config.yaml
arch: "wide_resnet"
model: "image embedding model"
dataset: "stained colorectal tissue patches (NCT-CRC-HE-100K)"
train_examples: 90422
image_size: 96
crop_scale_min: 1
horizontal_flip: true
translate: 0.06
color_jitter: 0.1
targets: ["tissue"]
num_classes: 9
embedding_dim: 128
norm: "batchnorm"
activation: "mish"
drop_path: 0.05
depths: [2, 4, 2]
kernel_size: 3
stem: "single"
avg_pool_shortcut: false
widths: [128, 256, 512]
am_softmax_margin: 0.2
am_softmax_scale: 30
init: "xavier_uniform"
residual_init: "zero_last"
optimizer: "muon"
muon_scale: "match_rms_adamw"
lr: 0.0016
momentum: 0.95
nesterov: false
orthogonalizer: "polar_express"
adamw_lr_other_params: 0.0011
grad_clip: 1.0
steps: 11600
batch_size: 128
epochs: 16.4
lr_schedule: "wsd"
decay_fraction: 0.3
final_lr_fraction: 0.1
warmup_steps: 580
weight_decay: 0.4
adamw_weight_decay_other_params: 0
Rows from block 4 of a small image embedding model, named by matrix and row number. Rows with one number belong to one channel. Each number is 500 + 40 x the weight over its row's rms, rounded and kept within 0 to 999. All counts start at 0. Numbers have three digits each.
After each channel's rows are labels from the 100 images, of 14976, where the channel reaches its highest value: "responds to" is what is common among them. Only what is clearly more common there than usual is listed. The data: stained colorectal tissue patches (NCT-CRC-HE-100K). In brackets: how many of the 100.
# convs0: first 3x3 conv (model.blocks.4.convs.0.weight, 256x256x3x3, each kernel summed), inputs 52-103
# convs1: second 3x3 conv (model.blocks.4.convs.1.weight, 256x256x3x3, transposed, each kernel summed), outputs 52-103

convs0.242:450506464492580568453532517420491478526480455482506481502462419530598428426468490411483390466576505510445519502497445553527475456493454457468406435478450511
convs1.242:485551471490425414561514534512507517473484516487575495442535512491426503430529475499525551496483467451570489545480456472493538645466484471492431534498491450
responds to: tissue: smooth muscle (82)

convs0.47:499476441428465496441487438527476447507498552525451475541513508467495507530500481387488430563501564503509478499516447445467481439525505511473459441450464447
convs1.47:507491515543560500598403523462434589502481509458484514552530509574552541513473545526539623464519457468491570557535547529559603581479515446513486470492529495
responds to: tissue: smooth muscle (78)

convs0.96:395459493451528434510502520463478465556485498454489460498537478472443531461434571538495527515485493524476618505454417477574438547441472471489471449457435505
convs1.96:563510496492582512576493499536531536509468485481455503526507433490469454530470567464493440503444437490431517502517493533508653573508576473535542519466455426
responds to: tissue: normal colon mucosa (73)

convs0.56:483484496502512519407583536443565548414450554470529436488518488510441495573508477463444455448529581450517528494523487497441469524503468419544515521447470487
convs1.56:574503554530453460532488471531542445500508501477563526481500518555576548436489482487442514461472510505504538488506535471488446443451521540473568543560454502
responds to: tissue: normal colon mucosa (62)

convs0.147:512532457503504428483543507520507537537526546487436464437523523458477447462486443492522496452498467587568440512486579484539485545534542469493492495441536567
convs1.147:392541490566497573499452448474527502448546420501457496479488456499506597502512568571484560507444531460436515476459446511480488446480497496380547501574534503
responds to: tissue: adipose tissue (96)

convs0.221:500499474547509446460455513510480504468475511480577560453473540488366524454522501455486431427489524456514557482517446493533539492533458604479538517500595480
convs1.221:606467445500484490553494546463554503506516510457486516521547510475526514522467511578530538451503514458514559498485517499461543499505566612496517524440441495
responds to: tissue: tumour epithelium (69)

convs0.60:522545510553516496522547502444486508480484527435459407539474494475398462445492396457526505464557503507473488496471503481456508561473435492537527510574502495
convs1.60:466527484539520517486467483478512544539493480479436515543489488532503458519499538447541542465487443471561549607480496504525584509530448475485495525447545541
responds to: tissue: tumour epithelium (49)

convs0.203:504497501503480450449502508485505518546522526476450462527485533503515486540490518518447517464426439467500575541514540494465420553466520544523486477430567509
convs1.203:470470542470515510557485566481526556405570492489539518474454438469471489540503526392538458545493411499543529513458387530516407493460508495569528486463501492
responds to: tissue: normal colon mucosa (56); tissue: smooth muscle (43)

convs0.194:463503515474520465475464457461518486493510502503463450475487538501395570554510499514490490501495449548495422485490480468519421510490488445559541472569524545
convs1.194:520534588484559465582531506462486443490527474486598507574444478515459525557561522466529537598534455545484485463487606513498613444547484456501454532522506513
responds to: tissue: cancer-associated stroma (27)

convs0.10:513463494455579513513487439494523495491431516512427486487438541513511545516493528357529482485502533445505502539496506470514525543467486498450508502487513464
convs1.10:531552513487552464538468509494489518517556501510545526536525511625513509493468546531536599521468469534474506484464494548523508480514542466525468507532519474
responds to: tissue: debris (100)

convs0.119:539501508488498444432478530565498527496481474419490445454459481474438552532454471374512518457540516504483522482470472475511588601485491550480464534407506513
convs1.119:555517510510452463430525465527471565503522509510416497441578523464560505527523473538524477502488544472537477542523568462469657525458522456487532430478533526
responds to: tissue: debris (51); tissue: smooth muscle (49)

convs0.154:513543530489526499520498514512452483445474472445497505488503540492525487541504526449594460535501641515485405498453540537461623501477496499441494469486502494
convs1.154:537559500460529539482504463471503567463401492546548544467541506500484512470507523598479532557526472461499487522508507513522493583559512473407486480503466468
responds to: tissue: debris (48)

convs0.21:417521468582498549498482475506461533460474458499474534594576513529458522546496490505480499503490452454485470564469526507414543580506531465498467529534493496
convs1.21:477467443494465483591506512502421519501452518516545525532457538520592503522535536418512490501503376496519471512507430495500386534529516568544456504537576526
responds to: tissue: normal colon mucosa (89)

convs0.33:431529481543420530496506494438439553451490512492507519415474472479437489467513506368485405507499568470524468528535564522504505495492520563441514529497527496
convs1.33:448472541456496483592477506514490451477483471441522518536572545497520569431512449620492494513522535451501524478456416547483503526487529503501457546503419546
responds to: tissue: cancer-associated stroma (59)

convs0.233:461524579495495498522498510529497511534520511446427488532467485516446523589488525487472497518510392516536508525490374418519375430481509541436506462498491478
convs1.233:590467532520508528533433506560522472441477490489436486472516485456511630528425454469466488519520518470478477471417495535532615495515545494629439497529427444
responds to: tissue: cancer-associated stroma (44); tissue: adipose tissue (32)

convs0.35:550526477505508459504513483526474496387493491470568503563525561480359511543526497464461517450448475507461562558445425525483639504565486447568466489463518515
convs1.35:546470478534509480528467505480491492495506454554506576529530444576468548531481624484543557520525493491465564492541487512531666498538556577456579501561517486
responds to: tissue: smooth muscle (70)

convs0.94:285491508491509485490401439562463536465481494524495537502459452510512510459556461473513463465445504498492474440499431518511540448478571448461458474589489466
convs1.94:514499556588528475559586535441533422571524540501461517595542546494418455520499490586463495555478531527504557535546475512496573479535548527553502544438475552
responds to: tissue: lymphocytes (71)

convs0.130:476552546554483486589554521489465449491504467470480498447484517526526467548475576556446494505488667490484547504464595558507532519513465533487498430472481560
convs1.130:507498488466505476421484446476543495438460524511455513435531523484464470377462503559502492538511569409458478560452550513497376547496477429516474456494533479
responds to: tissue: debris (70)

convs0.86:501421553526502494445476460552540464544434492445468516491521497473509549512462458422490478489548501495442470579497420542497422520466568489529515494462487463
convs1.86:496502558500466515496445417481553532549494535485442475579537531563505460580471496490504485514459543518478502536503540449515633471515393478494508439490492438
responds to: tissue: mucus (93)

convs0.15:512486567547494530481511488539441528507481518512478522455549446482477492476472415496490462572504490438588541509466545467422514479435564492522450527503519501
convs1.15:517474425514482503547481446514561565452434443493507537576454506518512486491466508484487569398519494481480475527558441467545590563482440515468539494471475542
responds to: tissue: debris (37); tissue: smooth muscle (33); tissue: mucus (26)

convs0.74:546494477480585499538574539576499492454487423473512523466466474523497484456484423453407461583488510492496472489429538520499477489496497475427457528462498517
convs1.74:484488472481492520524484484484509556522509465471482433590530493535405491551467540531453444477534503490529559541491581527510575544560474525547516512500492537
responds to: tissue: debris (69)

convs0.26:521567519493535459566450507497539499496445491472510471538489539487592491502458513475523469549537483505507482501472469432440481528491458503455468528442569472
convs1.26:416555541487471515439513458447532466448474525501505494557570504523421498468541412503544517498507559449499456517496587548520606478536507476498568453486472473
responds to: tissue: lymphocytes (50)

convs0.173:572488467447511508446564508498485585487508520470508566429505470465487488471492558567410462426503495466501508542444478453426512518541516506411451510466496481
convs1.173:515406479516466511493478565525523484406481471570498547488468463498521545458571507515528530525527471487476494444519503483549461530475528483579496491557480498
responds to: tissue: normal colon mucosa (34); tissue: cancer-associated stroma (33)

convs0.124:427495500459500453549478475479518483439466474496506495533477393573419544504471485443483480512504458488447539435549412554508588366464478516515479518435537453
convs1.124:494475587525543529569530520561504548502519560497571538504549501546484477540509479487506531490505508458532446554459534479512538591540583477482514471454519464
responds to: tissue: adipose tissue (57); tissue: smooth muscle (33)

convs0.52:461622520492494560621510517483514472517528469535530498468483508484442517516513468489512449435527406514536451452532418528516380451499526514491478501526462514
convs1.52:463542502488478585645530487513490512456449482506475485530492493395530595530436534499469523487490392516526500510468477483534508459498576511521463539466523519
responds to: tissue: cancer-associated stroma (98)

convs0.69:418506449483502416439572540415529501449507458457420526607499504515567544500523461415512410505477555536466557533491475528456429528532521504489401500531497442
convs1.69:532523471529490456535435467498477510532417489499533548534551576589446536372510516573516513442466477514573508478505436528511593481473559521488499452510530546
responds to: tissue: smooth muscle (94)

convs0.27:378500498500480443507464489508510483475523464522451457454424524515553518430516517384437431482482492485474475572441420448486543546477546463481504524526569492
convs1.27:434581525485549446539452526466532483507540452487615500487589483442475555512510550533502487490447444542529488523517555490519599483579534509466526531538441534
responds to: tissue: lymphocytes (66)

convs0.16:471423471489444567414474538486436566439450578440562517421485524483345499491585484445493485532529510482516532553535423509446545549484463487546562534493470494
convs1.16:571494575428494563457534466554482451496572438493583524485514489442520517585579519515464518543503452491535519407493540458537556450610549493446452477498496636
responds to: tissue: cancer-associated stroma (36)

convs0.228:476529612556529528525462448502528500406504496481452543604474467464427448525525500459487440473446457464489530486513507502543489468530453457457503493543507524
convs1.228:512568595525522545590553506515523473549566445478528513525526481554536568437521571438473459507501543524511532511517516487548472549491481545509446539484487510
responds to: tissue: normal colon mucosa (95)

convs0.45:493492478491524473530464507518470514534482505513508523512508451512539493444405459536466505481511529465476506509489482566527516531485545443460467457495465499
convs1.45:449482469539478508490493551471518559454515480491470508473494583466396543584550441493463447522496382521514576581542463488517499528449510555582432469444563556
responds to: tissue: smooth muscle (96)

convs0.249:483465512511483435479525461437434487521536539461407437442519533520457445478457466527508488457485501512545531497456464536525378419495522514512407440500515420
convs1.249:518593553489537532556458544478489514540450531499399477588535520525555514562544529515486520531462496477446499494473457564450487484477485451550523536510448507
responds to: tissue: adipose tissue (99)

convs0.245:501566556509520494490427510473475462537556526512424512537462501541404550527484503556516490478534540495484528571516563529451471474446484476516499474511475481
convs1.245:555600473488534545561526477470515471416470477550487540574486416551592489482566477560500491517500459475446445580449511498529548549472522464484450558489460522
responds to: tissue: adipose tissue (65); tissue: normal colon mucosa (30)

convs0.67:515528496505505492490470484498481472453431454522472463526536517519519423505456533489548568498508498509529439480435478494503597556470531478522447499460480417
convs1.67:506502483460536556506499437449480508494438549484527555490473473534445538480495474551507523455523513473473506451498422472456524492519456514413548483488385469
responds to: tissue: debris (34)

convs0.19:456522562448557481468464518459531470462537488496478514452446463497489474417478513442496492539437431529486497544435485488514588488495541496460481539502468573
convs1.19:588555479500487447488550516534537466535505540523555514568502551497442450553556464509568492525515543600476483592503587495503592457561489509524537524520592515
responds to: tissue: cancer-associated stroma (34); tissue: lymphocytes (27)

convs0.59:478531511436433542400470449479517460528502500459429575549516451490501512402470506435528417528491466449432466564485526520474469537487500452464490496545526463
convs1.59:527495434452414513517461493585493519465453455491581538441528530511426550417557440555508459416468460456474475516489463487476515518550505523444457408516527501
responds to: tissue: cancer-associated stroma (47)

convs0.76:478497580479520491544452499486462506545467463426456567431531508509469515523449487518495498495495455527537456524509574442530462481511551488519595399495467526
convs1.76:492477624530582481534496481512458479436588547452565539531443504572435583543504525438505467594508510558458629454558519480497548532519494533487441530479529524
responds to: tissue: lymphocytes (95)

convs0.97:443527530449531494495485469491503539541518547457481419538476505453608457463484479421489447497550500524511464473465452452532498469459555474451485495553513474
convs1.97:569513532505515466516535521514510464513464498548522558560539513453363485518503514608470466512498486539519490627498493528531496526547512493526483444472471515
responds to: tissue: mucus (87)

convs0.136:428480468448540503530491525441537470517482464450471480495522496562470461525460467432521472523454452516475486427450514460457579596501482470406491444518502533
convs1.136:472547479439463506482501539491496452420499435511555522375458503420553516525557465560526584473484472520459512467471515495487543483510536559437400503521497541
responds to: tissue: cancer-associated stroma (73)