config.toml
crop_scale_min = 1
norm = "batchnorm"
am_softmax_scale = 30
final_lr_fraction = 0.1
Rows from block 3 of a small image embedding model, named by matrix and row number. Rows with one number belong to one channel. Each number is 500 + 50 x the weight over its row's rms, rounded and kept within 0 to 999. All counts start at 0. Numbers have three digits each.
After each channel's rows are labels from the 100 images, of 14976, where the channel reaches its highest value: "responds to" is what is common among them. Only what is clearly more common there than usual is listed. The data: stained colorectal tissue patches (NCT-CRC-HE-100K).
# convs0: first 3x3 conv (model.blocks.3.convs.0.weight, 256x256x3x3, each kernel summed), inputs 0-127
# convs1: second 3x3 conv (model.blocks.3.convs.1.weight, 256x256x3x3, transposed, each kernel summed), outputs 0-127

convs0.99:639433435502549447548486454501496578487488520591434502502428531486591520540452575400475526472475543484431439475518517438483596468505483570557516480460548450465483536483499592526498425535465529469455504539531522455410493549493525485437532504513561428438541469444436464430493445402569525453486431539467516391460495441489453564591461550442547516435545606588558522462523488378458553549553
convs1.99:432416538512444522468467588458400573481481484533446430526472513461528393502478525535486449468408487528497493555575532519487414400484489474505472500531412449488548385477456443457400480458445407462393389507434521447558578452538517456539507543523454443532475452479462518534406463494617477531416516472440493559447542501565523530484521526556534463530577416493478520512534449491507479511464
responds to: tissue: debris

convs0.131:467487440448520478429531464540451439508475537472421545482583470454413579511506529527533506527406537428393532530455496497534385516320435544501524483519437563508454472522451546511499510484431594472546423548572496437449497503513397468507472482526376609521452465570441440491407404505505451483466480448489502441495494490533539466447455429448485447575577612458484447511547477475496478422516
convs1.131:535496495479529476572473505442490493481494577491478578630505521486580545510474522476538454499480525360496539444478496643534422522539431538447480519540435484492592559604446539529583564543499448471397527439451541474436517493526546513560520457553550475460483462423526489493442523447496518504501501447502502552504470458507479453466534365472571554441500641548493488432467529481478543478554
responds to: tissue: normal colon mucosa

convs0.208:507530499451569543460370462480406476518422600513410516413542512483414506481525482457545419509527507459478566493478441428500403524540517481524520504472521468434539407470558560558424494462468587450531453469529451560462573458287504500466500509426477379445490452482500487515492490511476496441540443430482490487422502454539435350472517541462515597456519518540512522465474499520431513436554
convs1.208:472401487423457558532552434525483459484461475436443487522462581408548464465496455496483445506492525436456466514611577517476524481519506478487520483576521540681570435541484594512490516532508525470489552520481561341520541529640546634509574565480494472479400470513458629483574520477436427468588538356539497497567565527519505463461517406524476568570465537510446489526419593459446505448449
responds to: tissue: tumour epithelium; tissue: cancer-associated stroma

convs0.52:544617418502484455493541528430514445534475455425492448436562459461488569499486534557459498392540573520439547545454491467517423433587409438530444614507577496472472455461517466513564557537553396543458466486677436398514480501456494531453505433501463517473476466489526554421450484491401530518346498395516497543449525549479454475508449516481517528497465469617472506585384443509509513498526
convs1.52:471481585492444477657483455456548482536462456501404509537481546466545477543447419484591487491489516552556465517474528528488493493450494481494495515525462470474502453483413613523377508456493518533568487548334506456412517488483397415492481502495415536485556597663469541541417485464641534494531460495416506537472536497472541468466498594478510563449425369465499531549492444559463431499491
responds to: tissue: tumour epithelium

convs0.174:532457602521468521580511511579463574490546507531481476400515486558599527501530488471502527489483472460445568382514492469445460496498539289497464508546538595523493464519483494357453533526452578514482494492391460601418521447682532517510469408477478568453452540517467541492442516433511519490542446631487549487453496479494476525530489594513515512441506467479492465493504443474502411620482
convs1.174:489551493485461519510537494593464471461474454477480572436512618471433486436497446504475500461541501541510434398589473425510502568506522464490492562544476445459478420452459515461551490465465555579525445476603490467499466376547434374530432502528455384501544472478454538531583404456722504475416461486508523496488504491562573466544497536512483509523539472511511503423491407505469510572492
responds to: tissue: mucus

convs0.111:463473442525482499497471548512437481531497501453529522505509419498539482439442509537489433546524460498484523399580494419458470502409430500518455540475462554449463532541523508435507497537478572544421417538492458517448594523534479465417446556436496522464461537477416506509516504474241436559484458637503445493457613494478523516521545422442577475481498562536526583483440465498495601578423
convs1.111:480475502556522429460457428526442536530590486590545436477521447493433386497492514525539465520508503521494581558481502432455568496567501457552576389487464430514519497457419484416507484410501422529498476540407558510561486473481582577495494504546503392454632499545569502484592467503497481549450518473484449479477469508531524584490570570526544474603551449526462432499475481424483482551510
responds to: tissue: mucus

convs0.245:513559477433556515527461487522540479470528432448560525492546440574461535581565627471466492477441470475520508412557490486534526463515484447576510594527515564493462532529555431472513486493493454439570442506457554494483453488559489454521455528519517601425499513483529504473578548484381407489595392528571515516492554499496441548484484402551491442472462445549429459480500491396458544563456
convs1.245:476424492499538428389485519580478591543478399595494511508440544512528444474376515591447487488548494562481378540546507509521522519471476409458473458397547447491482508519441422475532480517535418444400504499538468573512452481598447388516472357438445408505618488415505477432619476565410495500442489524474501541480463527492469491427549521464525537564493538506506511518438526323452514399519
responds to: tissue: normal colon mucosa

convs0.212:453509488429525502585415539515549544503487529478521451476491464486417474519506527518511500541500514499432480516427425529486482472535528462480566469488457499529505427491465472446456517509415520515540512529446446442542425446506479478488511385422512484509450589434450443476534479541492445490360565580445461489521568430474501428436420423589477487568435509530482525433509490462422562507443
convs1.212:543531505522472418596485474527517561499441575540512535619504563457564468522513495482519468509471522416551521502354445492538587445542465579595486464581519478485467456545404465535424577492455569543524578483515517443449473493529605448471480566555530564491468442565530485490451523504416503496441493487472457435519429464512517480495632462460466528422447620437529460586432529535485499597461
responds to: tissue: smooth muscle

convs0.161:461482471476499487559454516451529442481502437438417490423477415532438488455490489520498455471529462510495478544446428439515487528501539468535502561581483418487505483549509492506511499573394461490477475542436542460454465435448464381468454528527445555440509485404469484557507487444546513517458457449476505509459550468555554466512480595500545482500494484471506492485412533482534496437425
convs1.161:493469579506519514441558505566571489536490480496491463417476472570572511539450558537507547474523460409556469504594501422482565501518516521505522504449482501645518441487492523549545603462493528460556485506486482481515470553449549531537477494485433497477576527498438482466529492482472533584516558436502492539443487450524536492488486398461502556539499440505588496506500620451563366412511
responds to: tissue: tumour epithelium

convs0.228:569644516508479528567488499481508431477544516441501407506450441519468503512467599509469466465490538499421504467619458428523514471553465394457465503477545436542501515505576453553497485473491447492438500527500490487530517496384504411523542557515520473520577472455477450460622519547499320482571374542496520462435515475498525491500485564453538475529503477582464488467413604524498571466505
convs1.228:506505537413468444583557464485481417536443450507473460543542521411541519520526457477479461486438481517506477575610495520507532577507474512508554536436452499493392513558565451483507585514578443507500491499480518497501477429527362474527452383494495531454340548456543444519358412454517543435433508551449440488595485520358528422517388581459458520509406573413453518475569415522506478437512
responds to: tissue: lymphocytes; tissue: debris

convs0.185:527433531475496491536489495484533428469401410460579600503535416441508445446398529507560486452432589501491573551510503482443416471437415561487495541569575486492518459560547467399489567473506360526466435518427537515587497600472471511523472510537511460498383456409564474434528554492549592482440525516401474453448408476446443536524532455505480471459415456470514565500436433561529532389575
convs1.185:516594517604470447467529490539473492478422553506513521477496408567494461554560471529485476495618492478554548458411535447484523425468501549536552403521507448490481475529523510524521408534477507452482549494480480477488494539446520376509513401478521503484630489517430433545637509478531578518514431486520508513529505438529503495585546480534523411421571572411469481469489631415586527418485
responds to: tissue: debris

convs0.15:434429423501496414432556399437506504473530483464361544527551578444604557554475514474446456516480491480597485535473562626551393544497441504494499522545480508483486434553456489314511537508480539497459460506560495489496473550594459498560468485459482503513391470489560449459499444531428537534404521520502501558565462479463472466544441509497471552474483468457578510562478346512606590511592
convs1.15:467596483564404498509512467538439411439481450515519448465491465437540460421533519359507501504448467515516461508573500548543518516463474483594517445468520470441444448633490439489525487449487447499480501517433526499480553500583443468478471560518538445487590505546506388512619447516551438481519495543540467438414484595506521538588536486487448430462476389423465560409492350418496456476487
responds to: tissue: tumour epithelium

convs0.241:510416533431504435455552515454479559531586498514490487461537463426577454513498465516562439488493415511532455515462547487487452551570476519445528479498500499442464405427463541649448614517568462486478509573440498449521516536563509444455428464448436551465512608488547485534493530445468505509415503532496445466525522484499514446474527424534524533530544450465541534586432423463502463479526
convs1.241:523493490536481504485572409502504418404472464538491454464498430463542479458523464514526450442519487525501557548427523594538545422448548555558529464445425516476501572460547556401427497502541573480476523526480454492479524531427543521464415477550503516462431588482433384472458503437341504470454444533445444438534467511575501418522532530427512403488561490473521506551474542507488632483515
responds to: tissue: smooth muscle

convs0.80:561469534442530540443478469456484462522435517526441526440524380402483434502412463524489502461474475479534437564496434387483480587446516592505445382430504515343498531554547503445571418529469471451468483539470427517414516513625550450485510473614497478495534525484529467433574436516463463523485570395452471428518484609535546419473480498407474469474537438457565516506519557491522447414538
convs1.80:531606492559499442509532468502548561478447478544479591495476544511563430504490512529560482495502541566532488541424578607519494462489481479497496425485423467505531419511491515538488494491438541507515511435467536568550447490479442334488463547505595502496420524577577481474381530563409483480556497477417469461567520491553468436461525389508529517461495547425505443561535505411489485471517
responds to: tissue: smooth muscle

convs0.225:567546477520493495474441453532477566458462510481471538499560533500429633542419489467485535493529485499418542473411443412468361448549540561429533534425431478430480525497476422394598484470531430532503597466570425501480478514508511605469482501554550613476563451498518512370473456517537448512503516564415524490432505525489509449540417435437480535499477592484484468506474512498447418494478
convs1.225:542550480504453592606508520468546467493524524512631517549501501458526462389547486469517526541510480489554411478441458520528619544604492478477528544531483450557553556573394562456537444483495496568506443527491494586583516464529565578425415544462375371479566513505481516492514412427556503430508511459541504447493471459531510454497507423566551392553524606568546509484471461576487498515484
responds to: tissue: smooth muscle

convs0.203:459531453516427569443535449473460536503482446511485601425483486518523434503530478499420488474421440488526480493414480410480516496528476577490488447505468496446550492484531504449522450510509506589542535547454413518447499524611543436521538490459474509486458460564376561514478572508535438505508566517466483407458528530461519450512518489450477418616421416522464540472439408483413404469417
convs1.203:524589482533546437503475533653507522526505477539472498611549576481536488499436596491555536526603537557499546461457548554609490520590519445655504423434503511490519468480535523558499555480471572499485556501542522482449498473433471447495374576463532554447619533530557580569527531472431566511468501510453557518523490487506492441485578413441445477443525543460522476490504494487526529587493
responds to: tissue: smooth muscle

convs0.85:528569443507507551440458503520497513453471463385520544592573464541529500524581442577423485457573449443514459553467512404570427489404487549512465486409504413465455433535520542435513493525437388579400434432487478479453568468464453444509591403479459469406503466521454433459529453513481518498520532476472463531475511443416508484520514540500536532447449429500413536541458519461439501547451
convs1.85:484625494543445526537529481533498490453463529474487554525549539600565467499463519475507456528516483500535520510517491504486568537461490581498543454547562521462537574619508490682504490507464485451550514513415527505495498546504517587461500562431645552512481554500508602526509544546484608569469614453533614433485576528531495512484473431571525431509562623431451547473466479600542500438568
responds to: tissue: lymphocytes

convs0.164:512423548510447494527550474561517468507429485507463561512462443525542505530530432552488476540509462526475583508487477554492436500519482466555472497433475487574474479518505493578494481526514449530509506521541464423452486471518489453560400509538396483422483438453433590522411561452534509508463443492507529579510521477388461449458360527511490376515585513434526445452493473509461486533411
convs1.164:628624420495461435461460581528460469485551531467473482493481400508457408513438561456495523562526526475499505526540450460542454495411513398472460446479512481434576519441564466543482505471552564492509493453483529533539539495496493490580461505487386559534465487570671481512559442597571521484496503553472406456460564488477447609468511546515494514513562632543501520428537492468543491435494
responds to: tissue: lymphocytes

convs0.224:492546524572487526500635461492555442461556441504448555526475438460530493511581504503510479452394532429488537406526462396491355529481457486454543528509459560413642505501593451544347471459514506436513466436429459593430432480543471398471440479455465507448561470466426540546381585542481405489469488460511472526511476566504456505527556523500517479506495518435560554539488334562479555427505
convs1.224:517617548513516535544517558416567579518514481551583485542484501563560539526513495550479504497545410534482470473525528473510477487502468505539493467469517526431532554593544448487495530485498522516468558447656593520466469502365555516598502376557427531520479558523487517459589566547360475504515442608487515498541538445508527565492573496496531490491429571545463611579586516508445516569541
responds to: tissue: mucus; tissue: normal colon mucosa

convs0.244:484467470522475469541533522479420561466544514493475394523513595543535366458458540507476507522564537472544577558483510554455439507520446648392496337434419481481439531553512573578430496529523552510467498517427525523526496458385576521536547428523529467471472535455496572506560473436512508469447545574545416564504447540487600387479495501346497488416500501448465445528379479529507451482419
convs1.244:607394443432559516431499436516556523514487637559471517450523483535519591485508514503565547573482474496472506497503509598530490498553515459396440499522493474531430480567490449565508519463519475550502502468554499485467510463539530465509552514485464467581338487546449463600420473558342522444522512424538527436446544457462512558515460618538577571496492490540484518544397411461497542487503
responds to: tissue: tumour epithelium

convs0.250:528539411543544468429499452503506448496451460494526519490529438429555512531483494547458500419516471487465470572538468462524549430425456601508422452414447517517459418465424518349444411393448480370454397472421555455406476433414507484464607386473501537529422485483474545432512499604465495504482543411463426520486434516547549561484644543472443473473460514516541495504345460458550460516508
convs1.250:553508547620498580566590492471435535561470557525481505545602545459557551508555520549531524481473535520447625481463495560519416442450441553520444427552436450624413515512404476449517538537446496505437448422479590510553542511427611520513492506496568489533526471475512581488578551470522528464592563485577517561580469448540551522478572557530402440508530496501513506410487499490478506484614
responds to: tissue: smooth muscle

convs0.30:445475567558443457381500445558515424526477475422449535404580479492447452482466470459513513441484552534439429552495504494438484515422520493432511448457531490452420473539486497477407519397517527515477408508479456461555499529406493495473547501468532401581455557414438480582510456509478416508443530462516473423547542511579477463419431436543437419377467543638478486424504432504519486469450
convs1.30:565415509517503495568562506460440542518528543469521527525529496627633461513498559571444527493483456517522599472621477565534540502434454563457470344457537526431607479492438437589466508519520481457526442435493535519459497452478550547496554521513483544436489509394539486435468547503447522513484497483481507554430381592465473492529610400513476557563469447411559554507508581492532442486541
responds to: tissue: lymphocytes; tissue: adipose tissue